A small self-supervised image encoder, trained from scratch: widths [96, 192, 384], batches of 128.
Rows from block 5 of a small self-supervised image encoder, named by matrix and row number. Rows with one number belong to one neuron. Each number is 128 + 32 x the weight over its row's rms, rounded and kept within 0 to 255. All counts start at 0. Numbers have three digits each. After the name is the row's rms in percent of the matrix's.
After each neuron's rows are labels from the 100 images, of 14976, where the neuron reaches its highest value: "top examples" is what is common among them. Only what is clearly more common there than usual is listed. The data: capsule endoscopy frames (Kvasir-Capsule). In brackets: how many of the 100.
# fc1: MLP up (model.blocks.5.mlp.fc1.weight, 1152x192), inputs 0-191
# fc2: MLP down (model.blocks.5.mlp.fc2.weight, 192x1152, transposed), outputs 0-191

fc1.276 077:140107131182155129091140130141131117123181126088136137124124181110127138075088159103122096114171133190096151132187131097167082157112092146165143125146106158166073099106166094128169049097087131079123148093123124168149155146105165206103133172103145123136115102172156199085141133134123189177118138078105123098123182130129078121063189128105168123132190157065158145104121168160094126083160103081188154130129131172077105144183102124110128088142088132107113136131087073083102177115139126164108152096126110147119137099136093143179171105145147107162089102091098201180114093190146120138
fc2.276 077:120139109100066114184156127124123149143172111125145106144121128102113027158152104121067134175116125124093132110157144073118034128107018139230108091119118196135163082109169118120127119170242088122145087144154113134141096129130150104144123151155091152117088104091135138087125105129058127127125136144107132122171101122149158117118092120095149144150145168111179129144125108080048197096158180093159096154063107117121149130105145104122126153154142169110118169117161105157106113104148149081177108101078138188123108130102172138140140142106100138131112155133123177161091092107153137118
top examples: finding: ileocecal valve (38)

fc1.346 051:098133180171125174156178171129178128152081124166115138159107055120081155125161061076144133115107094119092120111208125151153095129196124133126142160202137100147117127165137137129124133089153126164122121166107136148120118107119100107181128085110118147160158095142130099119127153097125089123133102122135083170123115131175104117143096147138131084176152198130104121122098152140161095172085113156124103109141118160163095116133114084093157118073120132173225117073140136161150106134167057151036135135040152130136083136162108101129088089107217176106176138152139122202097109109145112109
fc2.346 051:117125184116159134164101173089085124159109131148127130051081104179139072115083125125168120120113145159079182193113159137131193141108171172124065066148096165157155123132084130110158154069125093121093127095157137074131096092062131087156174087134147129123149139158169152142133132182090080113080094131123159202112175130221133179154130173157096108136067150091152124078156132147107116139082156156146125109171129128147129092144143086056081131135118121167191128135113129127133166135131140164123100093113107099140106184097136119112117120144086116116192103105073125092170065142142104130
top examples: finding: pylorus (28)

fc1.529 116:127109150112121133166057135159134119149122139097151134127147151170178129052065104156164070085150094101073188094219092099048155184113163120154144108094109107174108085118165166163186152106105168142154121121193098108190111078125209134106155082149122139152161090143149141126133153136150180150134150152141103143119156081127149170144180138095186085094131195114148166105102135134130148183133150153120091164113121134119120129137110125095119097116156137111113130137091144133104100204126099127134133105187127175120174104153105120173121143109090111161079129180109178169094084192131109119
fc2.529 120:148115118107057180143097127109163134090087136120166106135144140102092116166153109140124153122136094139145091099147144147123122134154112191187191089145184119122091120119154113196122127094115122193108145177100138165127152126127189152071114103156124112078097148049140169124090176089103161062077091136104156079193182146093090110138186108111148165156166109086086186211104129177087105140141137122115173166091105178152126123134167133177183137110094182122155142112115123145128128136099150187164129087094136146164107075101157118095131084153094102133104175125115141065099126100084148137
top examples: finding: reduced mucosal view (30)

fc1.195 070:117131140095080149131137110175116084171196159097100092185117158128170157119184114149148086122153116086159110125099138080176154096137076171070129126139133135096106112119123141104148129163130156184120081216124150090191095143255099078122091107104148188123129110121087125155152132133116214157108167133122093141092136173208140119110193154119148119126145135156115154142090113150086178094156181173148122131135097118093106116149150190132082213112100106150116119129082155118178170091116115110111186147126140154088126110126130122166117148098164155109114096142130118153117128119163102156
fc2.195 071:114113107117145131180127168146146157134108105146144089194134096126107116087171130127141133064121080155146102106138147087122093095112076186181181082146132159124133113182134126057137042132134108085167140117134100151140068117133088165161089127103120160147083073066150186141076105104160119227091123166124145151129132146143100074128132173137141160143132157071134184162185153136144132149171102093127139063136132119081146166071087140130154127172140183139180138153133143142094155100124136111139152127152135144151087136098146085153146176142115123123099224138104117171197124146157067151
top examples: finding: angiectasia (27)

fc1.480 086:178092132129135150142095182150163126150151129122134148147101115142173132167127167079176141073166140144119130122124132131127116097111094142096115078099193110221129077107117136119156148114131116099171124137108123168107147145149113135135118131117180127161160158185117164111113145076112131164075136167126060133151011078182154115110132142129135134070102098099197114142164146084103092139178078062143122116095123162087047105159115111074101114139147167132119127115075088169114092148095111174159096125121117157084128146058145116112117064180139144084165079164152150162119076074139104107
fc2.480 085:178177097167178077159153126102122175095097142120033139138075109088094123104088124074116109128097154133110103124149208075157120116084174143146146177157194128092064155123137107124189159170121097054136157135160126100142110096095144138132198103195177123130134148088111119120114121163091160080152160149116108145123097117170104124199140100187158095131099155165157103169107147155131084100120172125073132086110132119134143144112163139146124099118126207116119169124115132149151137112038131145127103136048146094104114122099133144101105120079094099180156150122101109167130131121179167104
top examples: finding: foreign body (32)

fc1.571 095:155129158063168042086156160133133137122122114124133068137171122132098122139205110159106132108140127170037142131146115103141158045164071081100157098110170119166147117127158123093154108114118131205134068159172105117148134134104143099143141132182097141118125130110148085064163136110140159166100125159077107186094062090138101112090094136170084103139131109141190113134124152128185062124099141083087118101133101105167114161137092130098129081103129147062128140103116152096068096107074120116177111107088063173110147123132138114063153144127135127163112131126114069136154076099099170150
fc2.571 092:078145164101121132100130130133118108157110075137125147138103102105105159120080118136117100126179130121131086145092072105154104112103124129153152083146135142089133180090168157129132190083079172207118079151133091118115139138124179064101143110200120071156182115145176114149142161112103161117161099116148111130121082148134107107194193081090135107153108142133135140122106096176150161078100138152162186140166177173138168170179127164161066092101104151101133138108139067114143112078110155134112155202117128130090070116156174169156168081164106125170158096095146113163081227116112138144
top examples: finding: angiectasia (29)

fc1.155 098:096146149123141068106143100114132128084055098078121107112112137092189165106154163132081153156136154106114134199080140112073101126168132129070124116149137080132122095039081119121177145124177070130067082061118081121128151114087111154098087139106131124147142144161098088163159177078188109105098147163158086141137171138133185148185167145118148179136127124149077147120079111108172095102049114174080114102132170128141111135124122081154144110110088099091089117155056157088175144163154129092143160165158115134173162106145147160138091140103152147111168109161126164105162141137177128162
fc2.155 097:148140145173120087107092101137132146242149090087134145120130189136056146089068161106117114169099125080124087126102163133114194111112184098046148136177103134109109132179120149130162130110098145141170109134151146119158106136160113120136188115151127083122114138158151087178114066191087127112134153139105135141139114119118088090105077133083139193142121097128087098101130105068107131098102136183112099097150161161132145130137119143163239110122161132155118133092130129090148088108140141118115076098106124150093142138110128156220104153176135141158160111106115162147099021157153116116
top examples: finding: ileocecal valve (36)

fc1.531 068:125130082173122193089079163190103118143171076112162070157150140108148106084128143124100129074130116175089102183143140097106089116109160146129122155053131114043131142092110150086130130171106163090164109143154181078103111124066077109106154156158131157085122094171131135112084170061116116151117132107150147121146127131132161093158198106138126126119122215095145076083096140136121092088137112162133134091124131152138141200125094156124107116143110152159082147133125131043073118156078071127161103200082157098122171100154100123166114136175166196117135120131088102154107121105146125140
fc2.531 067:116152154165129143136113097120142137160138116137185157081070133147100094141138062118179110088121061076139094136132148131205134136141154129124177134167164158124128118144166161103182096143126148175152172124195154124090176125101136076128089136101114118100134128101152149181089051161128128121094140158158129109147126134096089116068102095099097196086081148115168127119114138150051166126137171166066181118150153136106145130073090172081157121154115196152129142097106070077056114139075135170144149059123090129162144183132153146137132153180090119110139103108151127116153210127134149109
top examples: finding: ileocecal valve (34)

fc1.414 065:153112116167173088115159101180102104133148100127134097156155106150133139091143065107095135116152162012134138101144038147081129146103190077143151131121139079175111056092089173138182113131141132126142109086092144089100114160144118107117114141123124076099142168116137112181138114126106126113088093152119108192134147130128179111137176135141095178105179160117112098067141082121095092162102128075133129151120114084148093135135054210096117165161070128106173159125134144146102124229108104123097115162107107182145116161105130100137132062177132086149120181152144085147110140146108120137
fc2.414 072:076131125069158187118103134136118122122170130112116129132173189138140153137162198119093055147090183139139117123156132142132148172169143085130149095135153145105120122099153115155145133116158113179162181151121122151095123121137115097138201064114108160166135121101113167126184104141102080099119092124135170130113181158097108193141172101126095061147064141178105134107194133140131128136161181146166132132096120152138149096097194159144163134136184154105107163152150157136090106188129152128136155065082123154065049165163135072132117133161142103126126136182150149144117145171126207039
top examples: finding: ileocecal valve (27)

fc1.405 134:140156113168087054082157100081136126050102096106075116111106131106150145106161119101165121109164108109118113132102104131078175128094145172150172142131156066191101120014135081153168107145150098128139076084069168125160106101165118123159126149133136145120093137104130108199112110081128098132122118069106126102102155148139116128136178209127108138101127109091149133196151195083186133129142130163127095108073106154153122162114126146103145155091137153135122162186117121088159130120098120150167170145160135150149163124110096114105136159115088122156107106135175087124237147140111105048
fc2.405 145:144109161154092107143080045097156102135180130091162121064114081150168099126058162174096107116142121151102155181102157096145101151110122098098153082144142124162169107105077114100127095135155168139120108124133202155132054157169200158106105108105129177143164155132116074115139157076105147140056090095106115163127128197154202106113153162123127154233117150102153128124123110124143053130112107146168104102121160095145144112143143168147114086102161150155106129084107130124130148176069138169109133124114108133128118171163142126127092134186165154103110097083142162105100149204079144156
top examples: finding: angiectasia (30)

fc1.387 113:118159174111133160206090102108164154165142091086127133116131107129139116167142180150169087167165105147138129141110150101134146105154177161131095073075110099130111081140122150106150118110108141126127137182106178115104087117188155122077141096095156129160101114196179183113140072176132153139183166077105112030082092096158109162081159122107157135135126146159121125192109088135104153141082122133141137091175091193126167141121114069146100124099104150106140104122129129147135110184150121130118067045075103137079104106114108143132154170104200116189153084161131098052106147151120092130
fc2.387 113:099122181179092098132126126107169121097131142109147144060102082089150164068088164127100136165106116132100110185080134142134070192109164137157146120138152135140120174102092120158116199163137130103118160073126131098083164108178171146068117128113175093102146165144138131075178078124123143098163120057135053123129175143174189141064086122112083120158099071126068115124127188054113121191131128157127106140116167089118143159162095082163126125174107145122139132172127099145145115144102126105073112141111130071168130117106087133172182124119155123152154112136144108132026129146141152129
top examples: finding: reduced mucosal view (34)

fc1.703 090:149075126084133141137118154151132156127175142162126129127126126112080150200109132100140178135125093094110116137106102095075088117128124098192170124088140113141206097124137075144156102097072063148162119167073166091110163157104132158192129064127201111151139195137122130135105117085076099115100198099160087100161115120091109144095157102113148133106151077121153145189085081124144126141145118244161079139131114153147126107087133147160102135120049165070158111104131131152141136148157122156123101042086111148101074146060117124152142084107082112125139127140115141163111124126161135106
fc2.703 093:081118116114103106177138086130187123097125087100092158093125088153224071125156113145158109220158120122102132070071219159126121159129099156121077145139146145174090084102119139132138172138074137101152104120169085128171164139135088141100125109112089159109139129127092068096125139124147126106136216164129061098097186130103203178057125166167096147071179120140132072123158092105141117121155135153161157082171180120148109134083136111143139120118121166176181123116164146166130140109165194132117075141123136145127137140099110121160112135121120105149138133067154136101106155106133088127
top examples: finding: ileocecal valve (39)

fc1.748 062:105145134074151141126167108114116100123199127082121107155131115073123187114151081087126130078071121204121092084158149142107162135151132115066107150094084098116080184095127081109195128176147154058181177141148094138140109120135169135111119127116131135164147150143116163119133101084112123183112096120128105116126090121126156083148154151104144119150130148104134131129112166142131189128108097149121097162109100094106217092134168147106131161118147111179119168062142107165143162135136142126167190160118151126125134193111113026188082081159116112095160160126122169138107106112208043105
fc2.748 062:141129147123127127128160139121125122126137177071050149124170138152151119061162116127150122117130159103136185088071106131111088088091151137128121093123182140146086104109127141151143078121134175043159152124139150099161142121139144127120124095061202114107091190148128129154115158164181116198129050145076174125150126144094198103107087152133134200058091100126150108169156101114119172058090077082185136138116092135192124168148103114139123097128111096091167183106116169112132153087122153160132103113142150129113124161101118107122158113156073136099154056126153138090095171158140184162
top examples: finding: ileocecal valve (28)

fc1.665 073:083129133097115119065108098095067095175104157146180117121103058108101107080166137121117093102128092202106130134196178158124125205156151127131107122117138169042115118135144068142082140202131144159121125067132125148098109158124148117184095138105121141152139130158164108071088121081192184105112064166103113155095146115161118135141138099104118112124162077169101112141171112084115153172151104095111107143139123119095116158126071134164082106146195136128105104107112132089158135125190094155145111139091186129114122058087100155140151106143139171053148118162146172080137131154091107170
fc2.665 077:087090207083137124127126151143148081190123107126095075109095205154094129153133048118070144095169119106087126124163163137177119120157115157145088128171141113130128149111106142170140100069129058102105110117103088173166131069179098164157112147110144092099176115126079102112134099148127129103094130179211155132113192131141063096117100168127070090149124146175116129098143119154059134115109109135079132146120081142155124154112152113094154151168145141111122169112111118098147143092087117123121072161111103156157161118140127135133123135152077154116181106188201216130140121144090058126
top examples: finding: angiectasia (28)

fc1.269 166:132083125134101178145141093182159196138156162133122128139134077147129095114126122086082168157098139141122137146164160116116068122168113107070100101118204113151120082096134144142122208166127126101190129201110151053096156117148135157103167131095155144122136135159102138116144122152119141081091137128116105167041152094138110133109164127151096140113098114113157114143103167113080122123116133130136115192075107152206141137131103140148145174080139096106109166071128102114151119079116162141041134088000109125123102144068156129138091081121133109147135094095104111180134104103152156149
fc2.269 179:077181067135091124176171130119103093148129115085094156080073194111110147152109141141150088079138096076152109160153132102155134112156185126088102157147152088187143190130131119145137157101088148188165066133113118111095109124127176177162167077088163139129106123145072147120135097126177114141054144157146132049110107139151149152134117162115091138177123114139143120156116172147105151149155152197094132128134175090092168133104097117146150165101023134181094095152127103104135117107090170115172117114173162143157129158142142140162110093145117147175099078094070216096134159131124129124
top examples: finding: pylorus (35)

fc1.438 140:132080099093141147129125083144110138100095092179116118079133157095116087079107077138100136124164145148162142135146115133153138101212143164098121129119189148127057151059158086101066109177104168196123134069103093097127190130098150120153164194151106126144119113144187137069125164150077161130167121064132075166126090135100122145089137158122135116147213135110189146046169106106144125164121095063122164123092135160160129132148080095160178116129127170110145170140161151149158120129163128168112102068146161111131117097097140152230140148121164120097121136121112152140155133090128147136
fc2.438 137:132133182128098146128148160140149089091109155075111196071161130135140069120109085152176138153084104120085160124151149103126087154114076132170112117045130159102106153146121078079127099104076111115106114166119106166099146119146170160166122160153105109109077065081180064129163154131106154042165112136132152112068117137149138090142165160130134127088160061085134126097155087165101111126105090134126127116109095103174179113106142139083145104161168145153171064118096123165125108095139121094114118187084111129048168120132108105071074143160111113174170151132218101139135108129104164144
top examples: finding: angiectasia (25)

fc1.678 140:127129109088197068159103141136121125128112103179162147073094189075168100139150154099048089162160111098134181084083175105173115111161126101117137174128168161102129198204142148099118142111100147178109117173100162156152128158154157097158123092091139160199151163142132101165158101138168160092172088109113156173142155138169124134087130150131170137072120129126152133149079116164155127117100091102114124131123108163144110172185161080132118118140131149121142127137137163093135127170128185119094204150036181105067146132130148117129143129136102127098070143218115147173134091101142112130
fc2.678 143:110141089152151108147067133118162142194104159099112121163128054122189145146199112089139059162120138181136161158073069151146074123107167119139091097147098153096157177098125141180189121104163179100111130092147129115095084187122154152079106174143147112130121116158170193129124151087115137128106104099187138080106174172132115101109130110111160080134112123108158187105156148093081051125112086134144124098107149137101163117121159155144153177108092093098123091109153102072126084125107117136114093111226189079085120134170097107121135126093136107131125095145083131096147087119178149165
top examples: finding: ileocecal valve (32)

fc1.590 116:109156178110128135172110154184130154131147128135152085129136101152079066134143069147167116125194144080125116099153115173103095143168163074176085167092092130132146126094185133143106161145152137094153070092175131121096186098123116109136216144136141159160108083095153161123138120085135155131119111091079120134135137121114066139175092126129121193136122149102175127133126207098099185075133103173094130083109119057083170114117147176136116203161166115089187114175123090103075141127075129163119093122153159130097096164137114069105090197162129111108142090104103134161103110163137153136
fc2.590 115:093095124112096165115127125116103167114086160126136144097113133158168106127161142196125174073146148122152133151158145168116176117152128122080119155176096095130117114171078068150104151109155117113170154125078158138065119198172050086137148136081114145150077137178085147148087159112127110129151129091122111173097180167092153076145128074113122131068186161090140146089102166096223095129163165110117049111121136073109111114196090119147124039126165122140145095113170119165092079110126157169137146124138132149105124122119142113085136105094111135114119134143146168088159124032156149122
top examples: finding: reduced mucosal view (27)

fc1.93 117:092101090146088116155165158181163141104113134132148076149091102095100195129123047138146117146112161139122072080143142092113165082100172161147143079141085124121126112042143132087172124123152148157097097128109107074096163209074112118114136162122147065127197123192144160144217130167112175144110099112127126130103140107114117157142121121090150122079181119145119117159075163099141115142107124141169059167086120119114153146133083080095082098151144109117125077093086144070118129149095069175170071141137147127121115148114113138071128115115093109116090117089112157100186155154177176144
fc2.93 100:157128093142126143061114140130146134112105146136162141153134175172125145130159095101117117158085192089180158123088109122141135098109167158107185085197141109142083118109163157170157137106128080094131066146160244146179109139084090149181091132129093142183125149119136136089157139120124079118129124100165123094163110159164157115170112096180126144098105125151173119140117112112147143154163110179113178140113065157105087137091189206216134103137094145151118133150133139082131121172199126092159075088117149142128066152140125197159074153143109118115103114153130082129164110156116187129
top examples: finding: ileocecal valve (39)

fc1.573 086:074171180072117196146117159128114129179122152132120109113129140142138174120106096098145095132166116078193167131168119185127153095170187126117102116083116149162135158156177125138100137160137146156081124090125160106092110109115099046159121082119176159113098149097111174127095123173131161121153112120117107183107166199137132163096117120131073145097133094047062115152093134054101126129146109146136087137115121144073135201129106122124113183129076106153110147155160125112135177142097142170132194136123130102151147105108118159151151211164141162043124102209120142125086152123136186127
fc2.573 081:094162133129151083177190162108172110148143159162095182138095158181148145136113125176104080155121135144105158148141112107156164154116125150084124132146140144139113082132130163180155112086118121121109201169157132148139101145155107146140092161088053133077072127120092166167124120128108117147142157132082119141171102118186168104099158093103200162100114137134108136177190132160068132156174128132131189105109058080072184151105119141055112155116169116169077139101133170094112085209094064143189105158145135127128133128151119138128113048121084080108145141088106134107096126118166084097
top examples: finding: angiectasia (27)

fc1.447 103:123031136136158162162111108176126102068146108110134076120132080072151117122110172121042111105135122120087176059102132169124125142144162117146188160170137081090115126084168118184163130112136175156131131097149158138132127135124130127127147137128227117119106056114101102109126056093106134125125136120086123104112124142165135070176123104133132162146105085109145156222133125081129155085114101098113188126223079112122153186151119127107088115131092162146086130155154111160161141123109108148139080152138124185174159092115147140154079170104103085104109148123137127128104142108185134196
fc2.447 108:075136120075143126092109086140142161099146118161065137103144137109108181149115116135113137141142140110190102108107208105121125100130100145166114123157050120116084187113109089151168106112149140104118107107153127147124156183121121114140119094067131164172054137191137104080092155132137064125141160128150130136121139100092069142149152126102092114108162172093152151120163105152146095066196111139114142097139125091098154101156163155140175078086145118121063126081095159136053120109148128143133113146078134047140134131100168101103139146149133112137128132169179163061123066067033083084
top examples: finding: reduced mucosal view (29)