config = dict(
    model='self-supervised image encoder',
    dataset='capsule endoscopy frames (Kvasir-Capsule)',
    train_examples=42238,
    image_size=32,
    crop_scale_min=0.3,
    horizontal_flip=True,
    color_jitter=0.6,
    method='byol',
    arch='convnext_v2',
    isotropic=False,
    norm='rmsnorm',
    hidden_act='relu',
    mlp_ratio=6,
    inner_norm=False,
    drop_path=0.15,
    patch_size=[2, 2],
    depths=[4, 4, 4],
    widths=[96, 192, 384],
    kernel_size=7,
    projector_hidden=512,
    projector_out=256,
    projector_hidden_layers=1,
    target_momentum=0.99,
    init='torch_default',
    residual_init='none',
    optimizer='muon',
    muon_scale='original',
    learning_rate=0.016,
    momentum=0.95,
    nesterov=True,
    orthogonalizer='newton_schulz_5',
    adamw_lr_other_params=0.0012,
    max_steps=7000,
    batch_size=128,
    epochs=21.2,
    lr_schedule='cosine',
    final_lr_fraction=0.1,
    warmup_steps=210,
    weight_decay=0.03,
    adamw_weight_decay_other_params=0.05,
)
Rows from block 7 of a small self-supervised image encoder, named by matrix and row number. Rows with one number belong to one neuron. Each number is 128 + 32 x the weight over its row's rms, rounded and kept within 0 to 255. All counts start at 0. Numbers have three digits each.
After each neuron's rows are labels from the 100 images, of 14976, where the neuron reaches its highest value: "strongest on" is what is common among them; "colour at peak" is the nearest of a few named colours to the mean colour under the peak. Only what is clearly more common there than usual is listed. The data: capsule endoscopy frames (Kvasir-Capsule). In brackets: how many of the 100, against the usual share in percent.
# fc1: MLP up (model.blocks.7.mlp.fc1.weight, 1152x192), inputs 0-95
# fc2: MLP down (model.blocks.7.mlp.fc2.weight, 192x1152, transposed), outputs 0-95

fc1.57:132140049154188117189173127154147099134080169136137169165099148127131106086080143145171173120129155113165186145043108096164152141138090126172127114123128132119100088121101065145103028158069139102146088158129097117076171112078172096136167088125074157175178105086077184158131139118159142086
fc2.57:096126123107111113179106050056137134215096145073132138147090165155149128161084118088186105135134080173160155087099142151181086112093141142189095139137134126119159148110099170116099168115098097210175115077169136114118175119166101137076193134144155125114110165136121070143087105121157144117
strongest on: finding: ileocecal valve (37 vs 8.8)
colour at peak: black (81 vs 6.8)

fc1.6:107141136074115127142129115140094089132150149125128135101174072138148152144115112169137126103141137056153122097087038112161084103113158199114186097146138133100140062081156151090099189160157133090100166074125068170064109169067175103150115131111134066079105154134179086070114089127110100146
fc2.6:160132113091139206115156077183146097126107118154130107127175058085100107135095148130110110125127135162111142080178024095164093132153147096127124079104175168198143154141112079080245129120120102099110138169112158125111114167134162151145194094139141146128118114180138129181106118144118156092
strongest on: finding: ileocecal valve (59 vs 8.8)
colour at peak: orange (72 vs 13.5)

fc1.257:123068122124151153168111134135099129206072123117110113108092095090140130150158147101136144164116125136077125166058176097172150123172133141127113116117180125131129131098105110129164086164090166138130131137124166165099125091126173148146164113128129117112124062134155117094111100116216089104
fc2.257:099096189136106134193130142134195122098146177156111073079146170121098080111119152067138124142105152155162098055170161120105090153195046172139158136153106119122114083189086085129145155107111121127151070140145190084078072152155122152105172108132178167136075143101156172096105122143100143151
strongest on: finding: pylorus (39 vs 3.4)
colour at peak: pink (30 vs 0.6); black (26 vs 6.8)

fc1.457:114133112132091119109181206102125115153130130116095113110112145103159091118096134173146179168162197141170097115060152070137160198122115127120092152107119136130052088166140082131155095108142162158119138135095158094126133136141155068127152130107113173175115155126130132111116162135117121074
fc2.457:194100152084186145105097121154144117128119164108100206138102109121144173110083115116140146148102064162104102145120110151137145185125100108149140123031129143117094167152147151151139148113113143141104089140186114079170145102120129132132081095194136169127125086149134111117149160144123170066
strongest on: finding: pylorus (38 vs 3.4)
colour at peak: black (84 vs 6.8)

fc1.612:132169095125127176143118159138138156131120129120114197088103088114126143089113125147095098108149202072145126204163117164124098182126187160108092073118095129152106181129120134098097117140175160123122079074158103113113106162138141156146137111140139171103169162147143142116098185135108206113
fc2.612:167144144126164078121117127050128087073081178119107192133157106135103197168115153086161124116150093108157126166104072128185118068134130086129160179156129104089136125096128095136103088145171191156168139117144082127092123110169108160150092124109130159048185176164132195166145075155111126178
strongest on: finding: ileocecal valve (37 vs 8.8)
colour at peak: orange (35 vs 13.5)

fc1.118:154156062129145147124069167102144135136078095093108182099139086148111128100065135163175107105110173100128127157092119112153147193192079090124144105174147112119159132115139137135111096109191193112174101119129101136114149150169131139107147121156120181167151120111108136124107131081160124140
fc2.118:151090105127103126134181127182089120114153177093180131164151092141130115125104134094099121120144089134103142108140145121144106117137102101128051144088208094134156117120153138085119134120103128123129148156116146107110136056047099093132116163106112118122127108138133124121161104196154112133
strongest on: finding: reduced mucosal view (28 vs 6.2)
colour at peak: black (100 vs 6.8)

fc1.72:109132098127103174135123093153152172127130060145091152138178145122160131147135127171127135149093155167134187178109137123136179075182177135122088126106135078142131098161125129071117102111146150129126081142142103109164171117158076147173118130143159112126147125085125180162124077087141121106
fc2.72:112096084206133134116133170095136149085169108081102128095216153106146094124120127112154108159130105171135055121097148136145107160182117162064130059139077082122186126143128193156178164155156068151166097142137151147133147127128133147114127106079101143074205137100129102099149170129160119121
strongest on: finding: angiectasia (34 vs 1.8)
colour at peak: orange (37 vs 13.5)

fc1.702:160111090107131118059074128098057172167129041161093190116123164094140110106148097162178149112116142114191110100106109124157211105146087111124156119203082100156097139101173113106164127125109135084117107136125169119125133093179165114127160087148093150182131086112094084140081107112106164121
fc2.702:151103121142103146079123108112101141128152122130131142097165132137065107139115133163137114189127151097099130146135169102063198150134149176111120192132130101120132125193144154126161098094082162071104182117144121143151158098113082124099172067095123082138074150068097154158126142110139150177
strongest on: finding: ileocecal valve (36 vs 8.8)
colour at peak: orange (38 vs 13.5); black (34 vs 6.8)

fc1.29:094156119084137140106083121107152030165116165100094158125052114136100143133112101129131117090105120082125095139126109049117196089134156126182135149125082148164087155136117130113084092088077164104116197089130154095163147125171118110119181083151132158064142107163119198097085090132147143129
fc2.29:092071117123121147120105069096172111122144106144158137143144130095141122062194160170147157122101154184135174128105141151115083167173120097133119117155149099174183109090128126120148111142083161166104184095182098103065119093181152124113080118074146149174091126126134162207176159130118150164
strongest on: finding: ileocecal valve (45 vs 8.8)
colour at peak: orange (49 vs 13.5); pink (32 vs 0.6)

fc1.624:158091136143167188116144093095130178096125147087090189121155168084134165130154154193119114091080161119144186127066065106109123156147116088092121112122094072085166116109088134155168140097152216057116107108145191115191122124113125064140130110100132135146150166066165131117149166115149158082
fc2.624:144097142158173153149111143105083158162135163091109082187091160101096150102120166115107155178112099117137167135183082131125154076153128082141111120150144156122110147157108092168123107147143126112045092141082113152186119076148064073120112041100141103181132201193113097106094127133120124131
strongest on: finding: ileocecal valve (45 vs 8.8)
colour at peak: orange (79 vs 13.5)

fc1.37:131163110202150153149078190170175150076103156136108103195230161134120164124167147178156134112102107108100150192161194108146166100153123138159157127102183102098101104151122213133112160103108122124084174078119102151110091109123164141172140107129156146146134093126101144125102142150139165132
fc2.37:158115114144132169214136139131111223126126159093138128154134117142089093078127115052130145087119048097141127121113117136138121140130144183142138156062117162132169147185158087130099202185110046143146145179138070134134171174081180101082065137128105145131178111111131134124122114102121092101
strongest on: finding: ileocecal valve (25 vs 8.8)
colour at peak: black (54 vs 6.8)

fc1.493:111128079164109131122109118144103106106054089161116092137117069088125134086122127145145101143108127116127161097067149150160132111097167162136144160063163121163097102103055130100060139103128157194135170123120150130126146127152145086129132114129099122132055167122192124137126193139119186170
fc2.493:109177145142201122160041088113178161104156112119137117145131092085158075058100104118160078127063127091170084091126145176142171145149182121162153164087119117166125193095113173093142106120181149073174069112190121111115110125112099116136076150168159166112104089147170148171133149173169111151
strongest on: finding: ileocecal valve (38 vs 8.8)
colour at peak: black (100 vs 6.8)

fc1.396:087160145149109116152112129174130118102094160115078126115114036122157090115118168126170105092127118086139110204065092106120120129119067127060112128144180121108151155149175130184124128135105172085102090141159086098139126109138147116131117096170130082098207120112096152075130061122117108087
fc2.396:093111100095131166154120152129112104168105121095093137133132146106161112116147163084097185119128141143155183141055187102160061091188175144149103121134122129123170137092158118106169135134171114128073156169129103054091141114138121103077145056148129129216083124113147155102170106095090119163
strongest on: finding: pylorus (36 vs 3.4)
colour at peak: orange (34 vs 13.5)

fc1.586:123136105170165144038104130130089125152115103127120113101077166132112119101123113079149080104095159118144076147180081058185203103128161136155103151116111167140141135221122143146110132130105133153080137087114078081114177136141170159169146190136104146134180130189156124137124153165107153208
fc2.586:109130148107079125194170110094158090120108152095134182165160112139126103163165105110086180119121140130115131084141173172132137124135137135065096116123191128132142133199128146183148133100169148153135130097146117111169120128086102116153152143141148111096077138090131082087177123130184147125
strongest on: finding: ileocecal valve (33 vs 8.8)
colour at peak: black (96 vs 6.8)

fc1.102:162074177161168133086108138122104071114089145134113118130130151132114121097140127143115157121159078091126132124206187097135120089129142156141137092141102119148129114153137117185123114111089104134048144127168077085112097104166141112179147083112124129167113158095125173064136146162158079168
fc2.102:120077140087125152135126044161111184130134153165096163170140131125124130103169098156095145135081143111097201122122150116132166144147125061181095085098122116084125160147121184182090138167128177157111150126083136084123162140120120153115128117132113073146131145127167127102089161133130128049
strongest on: finding: pylorus (28 vs 3.4)
colour at peak: black (91 vs 6.8)

fc1.4:135106093171125076160158121190148112138108184127116103173100140131120126123145137089160139106114137115167064164136132066144100177108105114168169124124122155198131123168129205168086145146075093182121149151095144105158126118115144175138155048150132087126151095126123131171166123162122120110
fc2.4:156112162107177117153104164087117126117110096147181143188109127103089138158146144172132158150096161138139110101082125124135156158188105074175137150078149095175164096128138077084086143153123148126115119127172163165177095169140150117137090179153107129169068124126110158174180101044179173084
strongest on: finding: blood fresh (30 vs 0.9); finding: ileocecal valve (29 vs 8.8)
colour at peak: orange (51 vs 13.5)

fc1.272:155125149124152138109128134130135125129117136069083129129185123150163159120136190083097152104124130107183091147151176191050139109151119118141137166128077148150153144163189105168094142133125184093126130119058094136169115173128097076135160065161142092137138128190074132102160174120084145063
fc2.272:129156085189180130189087108129117157194133156144090054115084121120091115084097157117100137077182093212104107128088121130090094130091102122129151131179120127090068154111085137120117152136105129114185134192149170110157130136174097131144134117062083137082127118133122144119101133089146138167
strongest on: finding: ileocecal valve (26 vs 8.8)
colour at peak: orange (41 vs 13.5)

fc1.65:119184133122115096073142098136143129109090097118105167121123125063128115140158101187145143125112179088156106148101088136096162207142122173112083153150155146135128100157133128059135098158129124190168163108180157179176125096126119130128105123114082179118110133102112112103077080135165124128
fc2.65:127172127150113108102111169096112146131119209145167153151107095120101131153072104178095107140120143102140147209152074135168133116115149114103122096137126119136135100162082138122152117120171120162060134164152038109142149113122180101145123129156118161094094096059149122141125096159133155138
strongest on: finding: ileocecal valve (28 vs 8.8)
colour at peak: orange (52 vs 13.5)

fc1.474:091216157133105186122103136094094157119130178113119166113167068090137182151147192079124109101127136103155087152080088066152162111064142117107134107079121092164156138132146144128142105109128189101164121187080149108107106127106120083116169166154112111154185120155146093153119134096105147088
fc2.474:130123165130142143100204101077136137066104142144096123068226150132117097090106150157100077116103101142088137092168103087108123083205175184110105126145100152154135161187124114128175189147132129136155125136115114139076086162094125108113094094172110063106097134179120098101103150108099133117
strongest on: finding: reduced mucosal view (27 vs 6.2)
colour at peak: black (88 vs 6.8)

fc1.542:091162128168143085129152130099109068140183114103121160141122102115161153147113121080120138156166110113150156114162071072139122092142095153154127174140221145157130092148174149119137050100181089147146122095157131107131111117152098177152158147057098126143133156157165137151163195165092141065
fc2.542:121131151109137110101118137179053122046096180118122190122149101123080195136096158124112119162097136101123108147103104139115145180111133146118129142173139134174151122243128147093158094105121178108108115120092156133150119169098104098139162156148109102156093129159131113140099111094142120092
strongest on: finding: ileocecal valve (33 vs 8.8)
colour at peak: black (96 vs 6.8)